A small class-conditioned image flow-matching model, trained from scratch: trained on photos of plants and fungi (iNaturalist).
Rows from block 5 of a small class-conditioned image flow-matching model, named by matrix and row number. Rows with one number belong to one neuron. Each number is 500 + 25 x the weight over its row's rms, rounded and kept within 0 to 999. All counts start at 0. Numbers have three digits each.
After each neuron's rows are labels from the 100 images, of 14976 (inputs lightly noised), where the neuron reaches its highest value: "colour at peak" is the nearest of a few named colours to the mean colour under the peak; "top examples" is what is common among them. Only what is clearly more common there than usual is listed. The data: photos of plants and fungi (iNaturalist).
# fc1: MLP up (model.blocks.5.mlp.fc1.weight, 768x192), inputs 128-191
# fc2: MLP down (model.blocks.5.mlp.fc2.weight, 192x768, transposed), outputs 128-191

fc1.436:477512476540498524490521510455525495464518477500543500485510524545453538487510526528533453509506546491512525492494467554487482509522490493501489496469525502504474538516422467519503506499490487
fc2.436:512454512524524539503497512526510552526497497462471463537524513506500508458518482562507521487497494534537481518473454469524495551485471471469487505484470520493482516507509493488497489496485511
colour at peak: white
top examples: class Liliopsida

fc1.569:487521502506428448488487525505479515480500495478507471525483525508521488522501507568455488513513476518521538491484511483517518466485477537486504486520442502519480504526510478481563531513500473
fc2.569:467496520535463468521515474522583456529488500518503495494484492502492507506536522512526518501512469498482501450503493535512513529468502491524502487525553471576492527541484549523488472493473498
colour at peak: grey
top examples: order Asterales; family: Asteraceae

fc1.204:539561473472482494492477467455518506495489474497495517498516498514488522483477457550523465515438515554483490483508458462483462515491506451483474494476475499550525499475494525536481509488470487
fc2.204:528548484488490466505514480443526521495545510487514529552492512472536509463562459492478542455527434482480494536496509447487468498478501477495507518544513464508545497512463540504508517484493506
colour at peak: cyan
top examples: class Liliopsida

fc1.715:473518467419500484500528554494545486501514509477525562547513489489491511501459478465502494506490481463507472523466489485490511472465493500518508480505504489523478504539484454511506513492492451
fc2.715:476482437469508435476508486508545508461521502516507500495485545512525483515508497423550476464491521484508484509473522503515475499499492515498550511502517536506492475566481544495446490489480489
colour at peak: pink
top examples: class Liliopsida

fc1.536:493509497492477502504501486550527485520514504474538478483505500453490495513417484493504456527520504496508546514497489502517495471489498508480498525514512489497427480491514460535504480520509514
fc2.536:528488507509499497494478514463501513498505517464482507462481463533499510513479550508486512536457519476543492598503487502468451487533514450509546494510509536505487497479514513516462518506525546
colour at peak: orange; yellow
top examples: order Asterales; family: Asteraceae

fc1.154:483499510495501524519489475546504496460479511478502521533541507487547476502478491532481495497489480527483448487498536473467532525495533560517459494483511506478504515505525449491417504490502473
fc2.154:506507534514508497521482519523518468474506518513476482478465501491507508488505546467464481471474475518508508468495476545451549475537491529516554511477495505515495492487503423479487483514483493
colour at peak: yellow
top examples: order Ranunculales; family: Asteraceae; order: Asterales

fc1.309:458488498480521508492504445478512521525513510492513504535485521495504495465510509467503514502508521520496480514527501493423547521515493438468532504505483504526486467448485488549461454492502492
fc2.309:498518507547553519496490482529495482473490518515506508450520492474496482496457480519549506485518458476549496501518506504556508464529516465514514466542502522498496511454497502531464527486519520
colour at peak: pink
top examples: class Liliopsida

fc1.750:529503515470530519486495493502520486483524496519494526494533514550504504509502512540471506507468504510534493473523510496516472482508486548501491517499514477504473465537505542471501529475505479
fc2.750:460508508500473501538483503496477500467496478478511499462489498516506523493481517475506485519508484520534535506521458515502504492515533512539525480450479548468526501532524522483508479515491526
colour at peak: orange; red
top examples: order Ranunculales

fc1.683:483480504512498494526507501464513489560498521446502488512508488504510500468497476485477445530496511482498504519483481474471508480510453486531495461530531445513468496507496503519490489528545477
fc2.683:518452502476471497533505489567516466551489515555458508517546513545454490506519507488501538515484539497517512485494459508470521466453487546527517543558509487515514515517507553499528514495466477
colour at peak: brown
top examples: order Asterales; family: Asteraceae

fc1.443:533517517489501508512498465493479546475460511542505474531531523474470540506496526504508568501498510517525506473499465464508496518498487457502532504509474525512497445478493500483481479462549460
fc2.443:525536509500497473481479534502549488492521495506499509476462449486544508507493532471488465475477549491472492483513502465433482458532535522514467513530517526542479473525459476499504532483477489
colour at peak: white
top examples: class Liliopsida

fc1.473:510512506538502502539490528492523515503497528491502505490469464507522521487516492504504490518510484538517505504544492458477479525551553525520502479511450450509460451495524527511474516451475503
fc2.473:515537481544523539508511485505505533484468486481502518546525505497511496504505500522469491509517477520535496494467520512547503498468519553543525446533519506480521484511465525516511480533479509
colour at peak: white; pink
top examples: class Liliopsida

fc1.169:525521546511510536516527493502520488509479445484536533496518482488463488486484497472492445540489490551512501539509505499512459439497517532528498466423506506484532512522523525459489512529447486
fc2.169:466525544515540502496489503474508475473513479517539530516475488532509500484479491497536504549508508513512484495513485484470436513487495493507491502495509471506500519487485515493513485500534458
colour at peak: pink
top examples: family: Asteraceae