config = dict(
    model='class-conditioned image flow-matching model',
    dataset='photos of plants and fungi (iNaturalist)',
    train_examples=90422,
    image_size=32,
    horizontal_flip=False,
    conditioning='class',
    arch='dit',
    objective='flow_matching',
    cond_dim=128,
    targets=['order'],
    num_classes=54,
    cond_dropout=0.2,
    logit_normal_time=True,
    norm='rmsnorm',
    activation='quick_gelu',
    mlp_ratio=4,
    head_dim=32,
    fused_qkv=True,
    qk_norm=False,
    inner_norm=False,
    patch_size=[4, 4],
    layers=8,
    width=192,
    positions='conv',
    optimizer='soap',
    beta2=0.95,
    lr=0.0029,
    beta1=0.9,
    shampoo_beta=0.95,
    eps=1e-08,
    precondition_frequency=20,
    max_precond_dim=1536,
    one_sided=False,
    adamw_lr_other_params=0.0017,
    grad_clip=0.5,
    steps=13800,
    batch_size=128,
    epochs=19.5,
    lr_schedule='cosine',
    final_lr_fraction=0,
    warmup_steps=690,
    weight_decay=0.0,
    adamw_weight_decay_other_params=0,
)
Rows from block 4 of a small class-conditioned image flow-matching model, named by matrix and row number. Rows with one number belong to one neuron. Each number is 500 + 50 x the weight over its row's rms, rounded and kept within 0 to 999. All counts start at 0. Numbers have three digits each.
Before each neuron's rows are labels from the 100 images, of 14976 (inputs lightly noised), where the neuron reaches its highest value: "responds to" is what is common among them. Only what is clearly more common there than usual is listed. The data: photos of plants and fungi (iNaturalist).
# fc1: MLP up (model.blocks.4.mlp.fc1.weight, 768x192), inputs 0-191
# fc2: MLP down (model.blocks.4.mlp.fc2.weight, 192x768, transposed), outputs 0-191

responds to: order Asterales; family: Asteraceae
fc1.460:488500633512582486565410492487479456500538544533419484487487534494530409453493575590445488497456488503518524574514503513494456512499569562534527508516547443587501583525519523502531542479582528549502525464456533399495535482463602563493570422477475487457511523413519493510466559536493468427482444539512542462505501403504510541524529582490391537442520476506487494345463430525501531509588480440506506552464465542470464462557436492458458623540439560571414421516510558563492395537405479398445499570620487573538426494453562494555481556581469496566483513452430492461420462548513453500
fc2.460:541429366525459497411509529505548561488517495561535508460540568478504491464493496540563468521552594471533469405510530493582471513573564522488452524527537508543480461427407491413560485481418499445516455496451483409600457476465414489545525524491495437443436533521529529528456485629487495482517554509493507564508488438587466560490515519532636442488546521443513493403541506548448448445593516537404549522516452509481465525513501458436538616519515486474579570546465622493519627622425489559397529509368527464442494488546504439520471541483510521445507466549482500479481566460522562489

responds to: class Liliopsida
fc1.66:559504515439534479344452512467529456465574442457508573534499463487515530469582568436532514538497478399513465464526535492398497472531565424445541527499548486480406535452532486459550502429475494533496504395562490392518547464473574510587434503467502459535511470441527536449542462547551436455547576460469514511513488474457503525480548589510571555488478415556452610527669530496474416444538459563529399482513504439550467527605482474486460459619488451459478551571479545563528493402523429460463472505472475490481553585613474531538568495541502521440466533503577520451538530457474497429
fc2.66:535504549481494499552453500557431345504448485608455491416565465572543496424548553524401507492539554550590438492502492502510484488497485517452522523490468489545442444501451479490511465515327527625415467521519594510546577567439496493449541507501552540464483475452434500537502461536447511530501426381469487482517500537489538575492459415459499538494543555510502477456554480470562581613574400502464447442450555485489434463417538490522532536534545525480549447440509490589477485524600427528543588519545512523459406585438467481453548482479517469485418501473580530465485415589532467484

responds to: order Caryophyllales
fc1.641:476481465514509489538534513515516487386435533537437490487543448447527650479548505491517528499522562381515527522498507541459499523649497481469529483427495579446442475507479505590500540447513502475528381467566530493513440547474439500491507559501504419442528483520534539456538401474479527537422513536579543514449491362416470527517571513492454525383464556465410513408481498535525482523472483482449466517469560511618517552486540382508483504518545499515572447395524616542513514517572487536419526707468447526545513485490530477489520464446529496489458525438493534496449542524396500497
fc2.641:448499564543456467463510501538486510504505480552545522534596453482501575556427473549491469511583356507455485454413492566559453521658490542432488474490525517495440566516518459593475507448489496544453487504519636458566600580458574451512464536530500465469500478447429503454573472479476506532411534553523588497528527525426498500495518503414579532485539551452613484359476485556563483509461512568520515510443479426520527461470448465500460441545570507446437508458473653507502563403515522447404395575481506524487507515493465559533449422501578541448515533453538478443478528459511523542

responds to: family: Asteraceae
fc1.336:473443523644472512540480530491533455539534467488473476561517525555530508488531427494450484565515488496513450576489482468518507504483453523524406431500478523415560364526457432528537476553489451380472530549496488494396481577529437454502513463519484490476414472492400462431477500471546383500484400525507511465450487515455423604530464461460512501479496501527490466542469479440571485455521593444481475429589513413488535481507553568551413399461496481506364425391517534424493573549563362503522483452467534529557462522529504462484529460443522552597488557551614519567482476498513448434
fc2.336:509559487402489467681538399519471504471503514477449467546590525501540520500473485464521436589524654497514495519489485496505498558532542575507534479519438501446620447549466476544521465499529492454440477472489532534434459508538490459459521403552517527412354532494501482502525508451512462473550487395515491493515499482516472732499503507475518466508484516332525409550577481501425457557498576452513461488589481505459486524520507450460505505551540498549499534488491582500471559608466353465540535464491539464499439439454509494455507522516418501487471467509546506458533520534494518538

responds to: order Caryophyllales
fc1.546:482456511479457453541510534507496543455459517540419507452502485501552464541519415434400443521458541583466498513514495565523456493362435517497557559525519517434463501478503266560470526520469460414460381548477487476522498566503479396443461466446563531442477478475529410473464492448440502587491481506577512528560412499485489545532416514510525580499515447503395513414464458506484538542522475491461526538515490476541567593441525381399438509454546543508452433464413541539540523515499466515561462508551603532508494398521518560587547434468503508466584532510543535493546447466525475485
fc2.546:454454531521503504564558429548502467482521546562532442523509392545561467577521620522541505519483442500558427482537463620464490464339446459466408482474502426530479478535519431495463473520617488592590473516475459452461429563494508454441505564439624510498439484449560468457503483409506538452530574546458511568568467494494512492518492514510469396550536413488479425448499529534533500558520504538512473484469464529506466613492507518498510506526464423522480517580569560473485481456508502460574554524441440548486482357507494483478520456495433552397496554442450498376510614499439554493

responds to: class Liliopsida
fc1.252:488576473542477532495444460479474562535479475494473466528537547551537522508460558476495502554559465503556538609465444440456466527556466393505507466544507438431495449437512557564521564409393504497579565389562459494416462506494494542416480576455515454370514473590426530517364492522432507439497493413525559520469463502513507570524578577501617608488493522540505400528488534516492474499555504518524436498441509505563406571576478581519562538455543489448495466538484516506497490498510401428594499458478519543459506531454443539583519504488497525457530449466373479558447506488491432612
fc2.252:529406457559561488546502513584325456518506493438508507556430478484637497441422508519473522488446466546592467521449551486413501536465450452476483499505400509496507445366487527487511516586357502473621500510404463495529468518526604540524453544520547598528496559494487509548581504514481587453504517467486448507487492508524449561516524531484497515471466453469552468446496534447528476541463533587478479503510505576554512501544484482475464459524477479497493559458458536517540490496578500423563452547477507494519489520432529489520529517519423474402494533449271509505490523521478395607

responds to: family: Asteraceae
fc1.713:500459388491439483529489510482459580458493543463599490465473433535457479526491419485521513446574550461503508469565506433451528446531503448498448410482544572558594518479379531474489576499514492542517508524609511521509505518511537610640504440538516523512462511582542420454567594501559537481473550412462521459563506511436490544470540482488469389489558509462525477466460471513391510434563448453486540519469492567506474510519416497391453465503521446556488360460562544525532527423543437471494412481543515465525444490577565464528564388542491480452562447486539454394505475473488403437
fc2.713:411577608471482600469427489643518499513540481427511470468529508581498487583471450515467427570534402472490477575414620430599508522478489453487465505560420470441483518478640455459565525547452442492538538509551511546533525514423516549521452472531468507513434454518513572539457500423425513537512474400502580514483547462491503565496534500533401578458499487491477527447521473453527503506469492571591514409493569415543515434597556474477540521618486552503503500591481543535561422472447555552527472459538466517506513547442436455515484425534509529519510488501553480404537536443504593456

responds to: class: Liliopsida; order Asparagales; family: Asparagaceae
fc1.586:504477411420537446449499507604490478502457454530372572521547566563456484459557410563534555546542397477515485549472543505545481515476484468537483516501489515557562504469422439465433477467545484494398534439474372370452524595590541527501406486516563414478412511431503421523543574481482448484439546458459561442424451520439603491528481470478501495510425496511456442511556485457498624647534469500513560463507447509445554498456512508480501515500469538552402503471531533516447462376520477528465407463528482461516604497504492521451499576433501483490476515533548515462523482488542412512
fc2.586:574516527607538491450557501476461505479496466530444504484494461413499488494460458645470523530426478506553458432541394547518462507482507385555548498523498484516606566531496566501498554517558492448442458542457524513497480491512472504548485459486513367464531375553504476491499467477535413511449596466583568677498518504471592533467446476519621505501501443529518509473574522506538550476500531482488429531495456560434638484478425543463505501507479486533595523504368425512463510516519503401496392449501444454501624454587477487558521461491505514441463527519462473507526503465496477414

responds to: order Caryophyllales
fc1.284:535415460387451530526443539535550496551450473455566502427462502479507474478562580504544469567526451510542491582400510512484466415474479637512583462521432457395529570542498504526533514476562529432491539379460459555508595445492546500521508523395546451554511531463615485496519552571570425514520495494453568475461512441479482510494523542407517463478481549562506457507592574488450476529597485416502556528443505542518557488634460536429471515496511500568475524456541557449491413531549426513463576514561436462488615515520494413467482483534598495423478530460515480501382492526541518510
fc2.284:515514505453600502547481494514368495537472471480479449513531553533537480474493480494459500411438528489509523489448510445413499454531533430498499475492366485547517500542542515507519452429462434471577506545439446423441508546497536474421520602599346547540440531531336504442514501425497426558549481453543427494485489495464454578483475459488500433510498580491531412402411462493555489595475521530555539531491459484508536502511520474511534512507499511448479516464402531549457426473599460447498489505402490489553509466469508454406473479466475500541357487472377498477607489528509394525

responds to: order Asterales
fc1.365:540423527521447591444520539489527492532460527536600556495527477561513548346498479475538464537539551581473497487412520508498550512459476465479484492526477439556455472532477487567457543489453491542507435529474570456401426519561429504482546560517529483521490430551470597452457587505514469476482433512558493414505557567498517524358414527508431465453590575495486496469475520486463536580480505528499492396561537462554480513467502611516482444548610462560556509479509548518435471427509512451538451510473413459445523529510639442586499459524466409461473633425502449438513610517449484523
fc2.365:532542514489577494459518550512417539461438503492542514611461523539451506566555572438543494477424526530498582474530515630506516471414430507390528474510477474576480567499517561495506459436504540506533560475540465505543587501532470469501501474504576552543548529516416532570556419478586631518481475568494434524607495467475481497612528514535453535501601522463555502388526495505483503480524459439495484448433497492487430552535578471519571513503567496544546585451500543422532515570505419407504532517450510520500611485518517486451547485578458498476534690519496522509546386501536569550

responds to: order Lamiales
fc1.432:573519533444506444555566478450522411513585516624544485521453577559506511511541506500526579497499484466482487566548473475445411542477506489406461574410455447526552534589523500438504513459453492544489504578457471560517529522587502513526498523451439489512442521438505533517603550494449460566542462500532459551498519443617541548526485546508611441481549454549408589493457568543527586444454463562571510457378380477589478440479564461564520543587534546549486492551387538519506478504402459590521493529569437424494461526509532512495477517464460591512543491410478566536559522522446492501
fc2.432:563474531462447567576524482517585454548548483432582549485525440563448478496558547528444526554398543457455464567502531412371546440447524470558601486474412442531486418592524480561573458492541532470500524610487458562476442509558443512477520468466520481442528479502474531497544447472527528475436415482475448584525505519495496518477531596489414499480508533482467457534520448528410522510418511533525469500588400456526512531505513538548457465429614479594502556477486477523476383487414582452464439504503468475500503481419595491427445417537560587455433549522502391513417547489482462523

responds to: class Liliopsida
fc1.101:487529453454486518497553572466446497501490520491436522524473505523508583530522566523508419560521421475464561494490431475439472505545520564429545564476533514518451487474406461496436476341454468552514430557467560479492451484480489559656514507493488413514470500435589570473583451488506457540577559441525464553531563504526469605489493493553620524507554525480503491485455535464395525485523476523563479423370505411495550493495417508583476547508624466481484579533343428527561467508599494589572535520472466496421496616516471504481504478513470473519459575523502508566538478471490493498
fc2.101:521506563462510484547457456509575502492517502444554502424439466511466499480449438495439565467471525473594452479435374500605485511512568448441567519525516502520430523495530521525424482391499462511473531550487563411518556469595538452568452466524588491463549510426522483480600487455506463528537411413506531592448477521547561564518511513498462465457521492527467379469398476419405529507539473481510566552499551595503491427499529511560521519505576541437596456432631434466503532464587451427634551503456456454520418577550483526463556524556466507572495460489560542511577465524507489488

responds to: class: Liliopsida; order Caryophyllales; family: Cactaceae
fc1.744:483543491544521499545532572544544444488447431455546489423464527481554520492502512571439551526529513588408548544501522532421467490495469428400484454477603454431519567571530510619547443438520451432437453499524466470480414481501508518519479481510586512481311408484471436631488496513474495562573500463513524524421491502513557567491446373498493506519499443529466464438498539570505409466447459575451398482555466496529572499458540451401508582405568495489478384454489516568534507453460517527496556530556504492510443599466430456556524526536516481562506442510485512469483545432525454503
fc2.744:548594437531579458466498433537407499506511485456479518585485546463486496536485528476479444484597563525470539484455513460503533500466475588398483450455353492460484444509582532542513527456495515508508472561494469461395533566519515457526504514487458467457312415696479462619483469493469529424553486521510530490490516495546464617447456445507483460531571482444504461444467494552523396498457557458497585529548514606436469488497571557492488569544577423439527567533482507516468498457457470507581432463505452534479482389528503497537532447462502440494543531440467546552480495494567492482

responds to: family: Asteraceae; order: Asterales; order Ranunculales
fc1.180:492515536418533452457534421549544435514511529612498416474514424492399566469520546579541520492465561516566569536417616510514458559557542594519458481499569499560432498501547514446431526476447499501517474481612479449556414492524599572541454530464406525516475513459584467544452510453510473478447508493526577478505535472538505479446490426582513494536468526504480533485498450453421440462556371460432424522527504376563477561490574446443453674537565444506492493499553513551494420536477482464468450531410468484544521439462461488444550425517507509505421513457481540473476559451529549562
fc2.180:514504460497497468518506557465475595531504488525564431553575475496478536518453508456568486636550478494517465559428589485517506483527543481503486490531430507484444483593429471505489454482490606497482543520500532329384499517355377484578540464477520584550533442424461497520512499455460427453405449387531492550490524505562407519498490484514499462523476520442485506504417523491485443559583493529427459452479513540521528529524534503450496585568574460450530579509499586528503615491502486573489552585593442561446498544451494482433550494536412486510504501571553494392467481449500476420

responds to: family: Asteraceae
fc1.503:566492575527504490508535472507553463475481538545569530624458566562529490566459582484481546492644526575403567528425477502460572507426544434477414509541541502427604560474579482472633530408571540517485568480473462517449477492510507525502522476512551513515735496540476507535526526388486513494535395477518430450481517479445575591519542536535457508512527555466506449447518519518501501500449579504531457520526476532466402506495475523468486518525462504508481506507511557477564517481496412568525471499424531539450565652488505452608540503469532502459479485527493485530479531499523565419
fc2.503:503496430504550513474529527487472517480508493475530449388546589431545492478450538481552482548616530499627447470523495543536468524487505574476467483531576519500598507526510525489517459426501522501511501514471513579525445500498432522509459542495579552520305459470576485494429486377580503516518547478482466576579481473455496568503488555556424501526507564544547541535564444555503571501494468471448531456464447415440531557485517512534540544522488436574517461469495516520446446438523566438475507502603516491492494593537503511326487507489503490478517542522372489369608611477459436528

responds to: order Asterales; family: Asteraceae
fc1.484:611464531485523500470488476491484527482599380523546499503514539494482493600522499515592362513561499480458501536526465454470431460487503575467516580511475482530419457554485572518398530533468484472474464529546476551493465492534465596476491570484529498517490543457474484548463449458488435560524456544449503585517390506472517467563586495533500476577539479509485503546435486512510529526554465506541467426541507421567508493573424745464584474390571523529496498456512526459535498470470509456552423507483458571501540554460473503423456445591458364487483534448530404502531486506603503526
fc2.484:514496529505515498493601447529412485532592512565530562532462479499490483419406441495463431487487468453505559510380428519548479415423437572489586533513532459542619499486492506459567538442584551527503516549490588490554515507535518463511516534543558449484516445512558448491477583491475509429471470538541451474469657453479606506436470484439474492456547545489489529439586405491486605471438525441563503361520495478505525524473484390504458453497379462509483364442444516505491499491443477497450488479444525423502483470507481506492400504493532415490508605558467487451467540496403560512

responds to: class Liliopsida
fc1.334:491480466585451521490480495528461431493576515577543444495587409529448422571492493519411529482562431385498570598428471452544461581514546448492543443501521507496528558431503431545501465533421494440625493473424477501560532439423515503486407496528475415574502460593388499461515495488530473588433493551483480555499565485562454532490503492470495516412463574473460501499575544534408480481481543519502491547457552524407484439438417507528524498503534492478391469526501493437502530495404454556567624556502507555565467538568590498520546502443451383460529516494406496438533450487470532519
fc2.334:490428497500500493499495542491535585470420481567511437563512475536382501503570461430587491435524506565466501407546499463450533448539500502486495463464564480494523530477479468539502465539511434540414512492492399556510524430503512477463540495572488534450427449479555515448409487531488500433408453504440489518601537475529535542534528393503544399563538514508478519493485522460479556478592534576462569458463471464515368566476568491498472502485465582501500420433551502491452482582345519539545439562469468473498407519322444486568464425481428506562501559592563487480472486616506534508

responds to: order Asterales; family: Asteraceae
fc1.270:508462459477465468514558496568520531495547462551622479431521531504545583503481454480525496590616547506545469540537549434488579461555495498493479517493543495607561509550543491554500485405483449546462534516599527506479451467546450389485455448568430464528508490531456509405456392469509424451570529499483519531519571538469461518558594543591503487576483566474522519545449501531481432386484569554499461471528485432551506513459449527548623498499614524551500490489513518530475427507472495521470538572422627478581521566441456458433538457476490441368487553477536502434482590451602477527
fc2.270:433579519530548453538540590548414601436450474433576519416488434529432469524506426485528560551410500520540574533490512531529483469424434549505481487485391522555577575523546492561445475587544490492511510456458447584527517489507497610504507493498500490543612476571531501450530507546578508546419518411464479539477486530454455413468441435387540494500544556459503474485538416538504588573469452426560564443435534455514498515428495455509477443516368470466533435495552454420464433550479507455486553481518400568535447467521516426535536539491519441617529536449550516494546411473491509474

responds to: order Asterales; family: Asteraceae
fc1.116:580356518493465457490495484547479522535468472534421468392565545505536506493549429546526509578550561497496498515497503415449539421533507551467537457446493547508486446523534411611433464543535497523451549493557407486584466469535470482490517511538450489442558485412440573447441469404467457522557501591457464551480471494502466473518461552448436512568451580503473596582440432569498485477537513447581479391489557398547505393554421410601525502423567475500564462445476521491509577473473435433506518487426495453510498473515510490389500462486518554453502538441578527472548440510414518561
fc2.116:460449537485498536553508438544474512544474494505519548498473386525494493520502561530510457446445466496515525556454405439538559482507594486567451499511401504529489627537366458555445513636454475446558579559511479525442526470460453553622531525412440541428604524532446540411470479518495543526438493479453490491522485529467532542461524533399501499538505591529485454513451494447440538519510537525461578562523450511481543421496497431543442385442474591550442556452490519542403423579450517540540456468492515461483540520481549539559447358543470549473550536463478493568471508531408503427

responds to: order Asterales; family: Asteraceae
fc1.556:542554633495557480501468483438530540487536513498540524573503501475501507382444478499559406392536563485536529434547581458552441486543535503594447575501453459615483466475394510460438540520539477525515523463397523581559543561531525608557475522563490492489589462510440529512464561442506596569533529427354547426562506441540518450582500513466458469474430472508506524540418459404555457570488478511522414408570467481546483499485517509534482577439589412479571503448448486487497439434489459481540529485463455478546534530432496509535572528469478495489500503472551428513535488430544450441
fc2.556:484629471462529434493496580469539521512533498544533500525470538516571499432563532455487433524332463507491578526487495523474475449544473492465489510463494485514526501495583483519364403580372517408466456512477524518401504500440497523518475440534540445486412545518434419500522472417492507471443502523518460486414533535604470471493500513532616471548529483486463452444504523500560510541565435428558534501572514441447559456506511398484467474512591563447454470472537537481471584562356434522498402476437525455429541537516449558457520547579479492559521471520513529524574435515564603546

responds to: order Asparagales; family: Asparagaceae; text has "yucca"
fc1.70:478510546434432493475467548555483462486523536601575462482508465507500430495475470477447467490455495484429520448595561492505495511411473486479460561460498483483546498605511428502540465501482499490540432405407496579597537578594515469527586466492520487419601474430477571412507473545544449466363500426493553442500501421466489506522454530536572446466582494466530409473509485395532527549568505461440480559509483419439424485545387535536448544599524447496534434559443466418460500571577441565502517564536564603539570507526585560511550434508435467491553519521539468470474527506563501489
fc2.70:493410480481464515533380411517479523515502494500553478557479359495476474551588555508485503474410528570497432489472444522415482524418567556508461557502577468493555473497470502554546504363542471525493523431573511539497495480519536496455598492552473514482482525339443520487538488616519462480419452479510566420542541458498527574469512557513480444482492481509569499416426572424524564565520468534446553462606545545474417451532581531511447529487536505515503512488554463612453442555563582415470467539455470523534440497475523493427545471523452503474491545488463532518531524380431540617

responds to: order Caryophyllales; family: Cactaceae
fc1.645:456524515479492467534515501485427484455590520568361537432527549506582490540501448547431427552494536548498414566530512468536524497471464492400542433441599461403484525547478399517504460527527508521581564526543472522615477514580535439533522476557453457518503448395520490495514530478461496532490544410544531591514432490562490486500505492510511509531540475525437536443473463576629483426482455535507523527402498500520591565502466470482535523530535485540419513404501472578494598465527327581546457523512409543483474569503498575462537517468558544458407589478513560505506430465452567506
fc2.645:531563504424481477526519448448568517550456516569563512588449425598579491550585609473474546471518490494585529499455486442467544423494492480477554493494593470493555500460487580428497523539427484477431543540501503530439559486458567489584468530521564462511526513461511458496507482499560537422502529381464476551499535509533546513500512478620541568483533440400516477444492507537630443543442433440524430521422553467483473486438474550493524528500528543473520495579515466395555460518501639464489524499412518465565472640475480496509513518572535502447527578486520516426656442591486448521

responds to: class Liliopsida
fc1.154:526508541465454497585404517403504502449481516456433520513492546582483470563521442493505486473516553465541541403503479517532552556474534562494434469520499533488454515415566481480503481474465467509446537443596472550496525494482649423528569461477487489484481426537445533559486521529575583448487419463432585502510458514500354521545518441498560506527608485474500554582434511385536421583465382575480497465490545540498512476378470481543511538520538566476498564549378512507545530510531452488481482434491512577468560479508486485468545430458476531535589566430457476487528517415489344440
fc2.154:472441455546512517466437485459519507526559498443515496470499521484565496520523428462520556407475462459498505626468448405450469441491465484452529498531569516561543589542494476465553516438514429537562500532544342398468512475635286446504550548497476462529474421448484477492458482597560548531509577565507538519510489511436606582526523478527521548504572531470503455452481546451486453527528443503411493493508547358520496485470579515491512518511542392483444497430515490482513460516565600503428412395496532509503456485500518466491436503490495532542510560491506484436533528448494587570

responds to: kingdom Fungi; phylum Basidiomycota; class Agaricomycetes
fc1.718:568424595473526516586506431561613462544577476523519466516545559508530510451522532433490461531449496503491477490614451565467537545417451496549509572472462420597579539485509497548496502451557497429536555471427511489479467497485556472543498565517504513583476444376584493458485464429401410511406505410409518446536469493582506448497491495422552587494572552579520565488503550427514527569458455507519554463444530487447479550510439534518454564540532500543514445477461427389492481516567458416466502516568551414573566529481540481495550510485514452459409607446522413551507483481484452465
fc2.718:475426518465504513446560550567447562507532479521461548520497567521506504551452545446508479473368535517467593531417496568507548521492414569499526519519412484441539479512538493515459570469490430541386550477562530512516533495508446506446451400510505522497549491470532539529451467443532371515386449373545519529520468468538484460530470436446497400505528456366454380456527481451488453553471448469489445503489440538492509510528478552473550532532508462513401519515491439592476551452538395660450543492465527566525510507555555456492498518490506529324499560494473496457574480588471498484

responds to: order Asparagales; family: Asparagaceae; text has "yucca"
fc1.754:517438505460389516377528512510510532551514592578566462500542397603508396542506566453440488573539507445544583511543514539479512474484441533529534479383431458489535504518609450554450573453492544454506520541362517399520583474423544519454541522515456549462546482469517509521431543577573530483433457480514521518469464465526538487540470469529545572531452480486513505535539553426449472482477480445504567522496467505473449531470535571415461594590438495549424538524486451498514477466462455586520572537492545565595453556518523484495511501522562572396636483555460455483456447580553501478
fc2.754:486588536536575480505468555483479442481532488505489512548562478577565499482433577562414454475525412538503431477471511556481464579516503449486459511515484468503522384431429487542548444508431589557499503535427474614485441555544467498407466465606518487413567462570478460536573508526428429552476523316533463534500488507589503425510509568450564598501582541542481469523419442456528462513533534471486562472543499497540553467483553477488405556535582519521495490460523464484546494497551459428504528534592565519445468531446435482528604425561523487482469495524472505499496404388510484595

responds to: class: Liliopsida; order Asparagales; family: Asparagaceae
fc1.143:461461466497569521491524518480477474460474534478397594520586485447512518438571530409413547566568564473504569633466520461536472540585440542480484485581466484502498481523454449473512503470480537497562494472559402487472449533526577522538570588440536485534474474529522497507494488585528458526559589465488584462532500474497539568573447396446546487475604510527442492467503424432468547490484392553517461513422480435469539434397479463478505575553501460426508501490418504524521519509448501537433561376524438480522514622438478518550495479532435523482536632463501567449464535529565466627
fc2.143:494505528580453473527473451503488520500539484351545461544514470431492496476529451532531558394591439487504471436510526403431502499508482492625424575470468508486443581615584462481438512414456566515491518557512597499503410492571498484592549442466548497541464413549488455504452465557479529558575490415549528556468573462460480521512481581544496484506446525497536462498460552394538470558491445437526499482527506395465557489455562512538557546520547540542508453426539484524473541453566504377566416385503571500450506557581483555538500490472502518456451569544553538585493512469401548499

responds to: order Fabales; family: Fabaceae
fc1.377:474517542528526456582470431498568499504504589597522597463612451497421472478506602488468452388479537531540571466595456525506538501447525497545431547482421442541483440508505499468452500494469506431474499501412550386475569496587455515451496494500515453528611456555541539476492551509546494495515492354487571403532492451615483491500483463562498473508530537500505551469470533555465574467658415504532497511504491483447503515510425486478513430504466478506554532570480517583538540514469569375465512477437471482442493580440508539501609525489416479522428501522524486624606490512498455476
fc2.377:488640413480510471526483441491426439536456504547477485506544464502574477605506474510524446537480495520489526502562474445497543475519463526456511473468489440501486397500387476590524463485500542464471502391573554562407544505623531490522488470502530512423566544499578406492480479429495510454550343506475491407495539538422491560511529441544530500553524526400447474590576402562546491562433498487494477507484463508458536529424584578506507523544577473499523463514561436394536559427476523519531559444554464445549465443495498521468431458487454469600454480497446471353478524560474538501

responds to: order Asterales; family: Asteraceae
fc1.261:418551365428503525487478485551588465523506464545519513363655464460552501526473468458476508505560484554508511450602536431462611469524449473512518455482499525432497481480444526514545448524479587506552465421495533496438543522496502523508532508568494452449545522451476433497518529487507446456451446426427518504413404543494437433484511581468466509561443538497580484549529529473460442525559494496378423565542575463541545434470445503441533548530457507467524505565630500515612559464476542508448413415466527413461416439510460472514521481505454457518524491542522499363535491439546559460
fc2.261:516499541550522521524440457492469401567606477530544631538503470520470498503506493540535536452477549451522540432551553505402502401496602562443619484558623472587506530546408534465440449485516504554538432460542541439454510558628492453468462507513602509456424556426456499508486509472516438513543517521536415507529490481480519501492546605481527455531481461500464458462571447580420424487497466627352579547533448564482541475532488526508517501489495438503566592531505473481456510477542425504496480466479450389492532494482548572500443559531402499484432549500470446524513553485500464561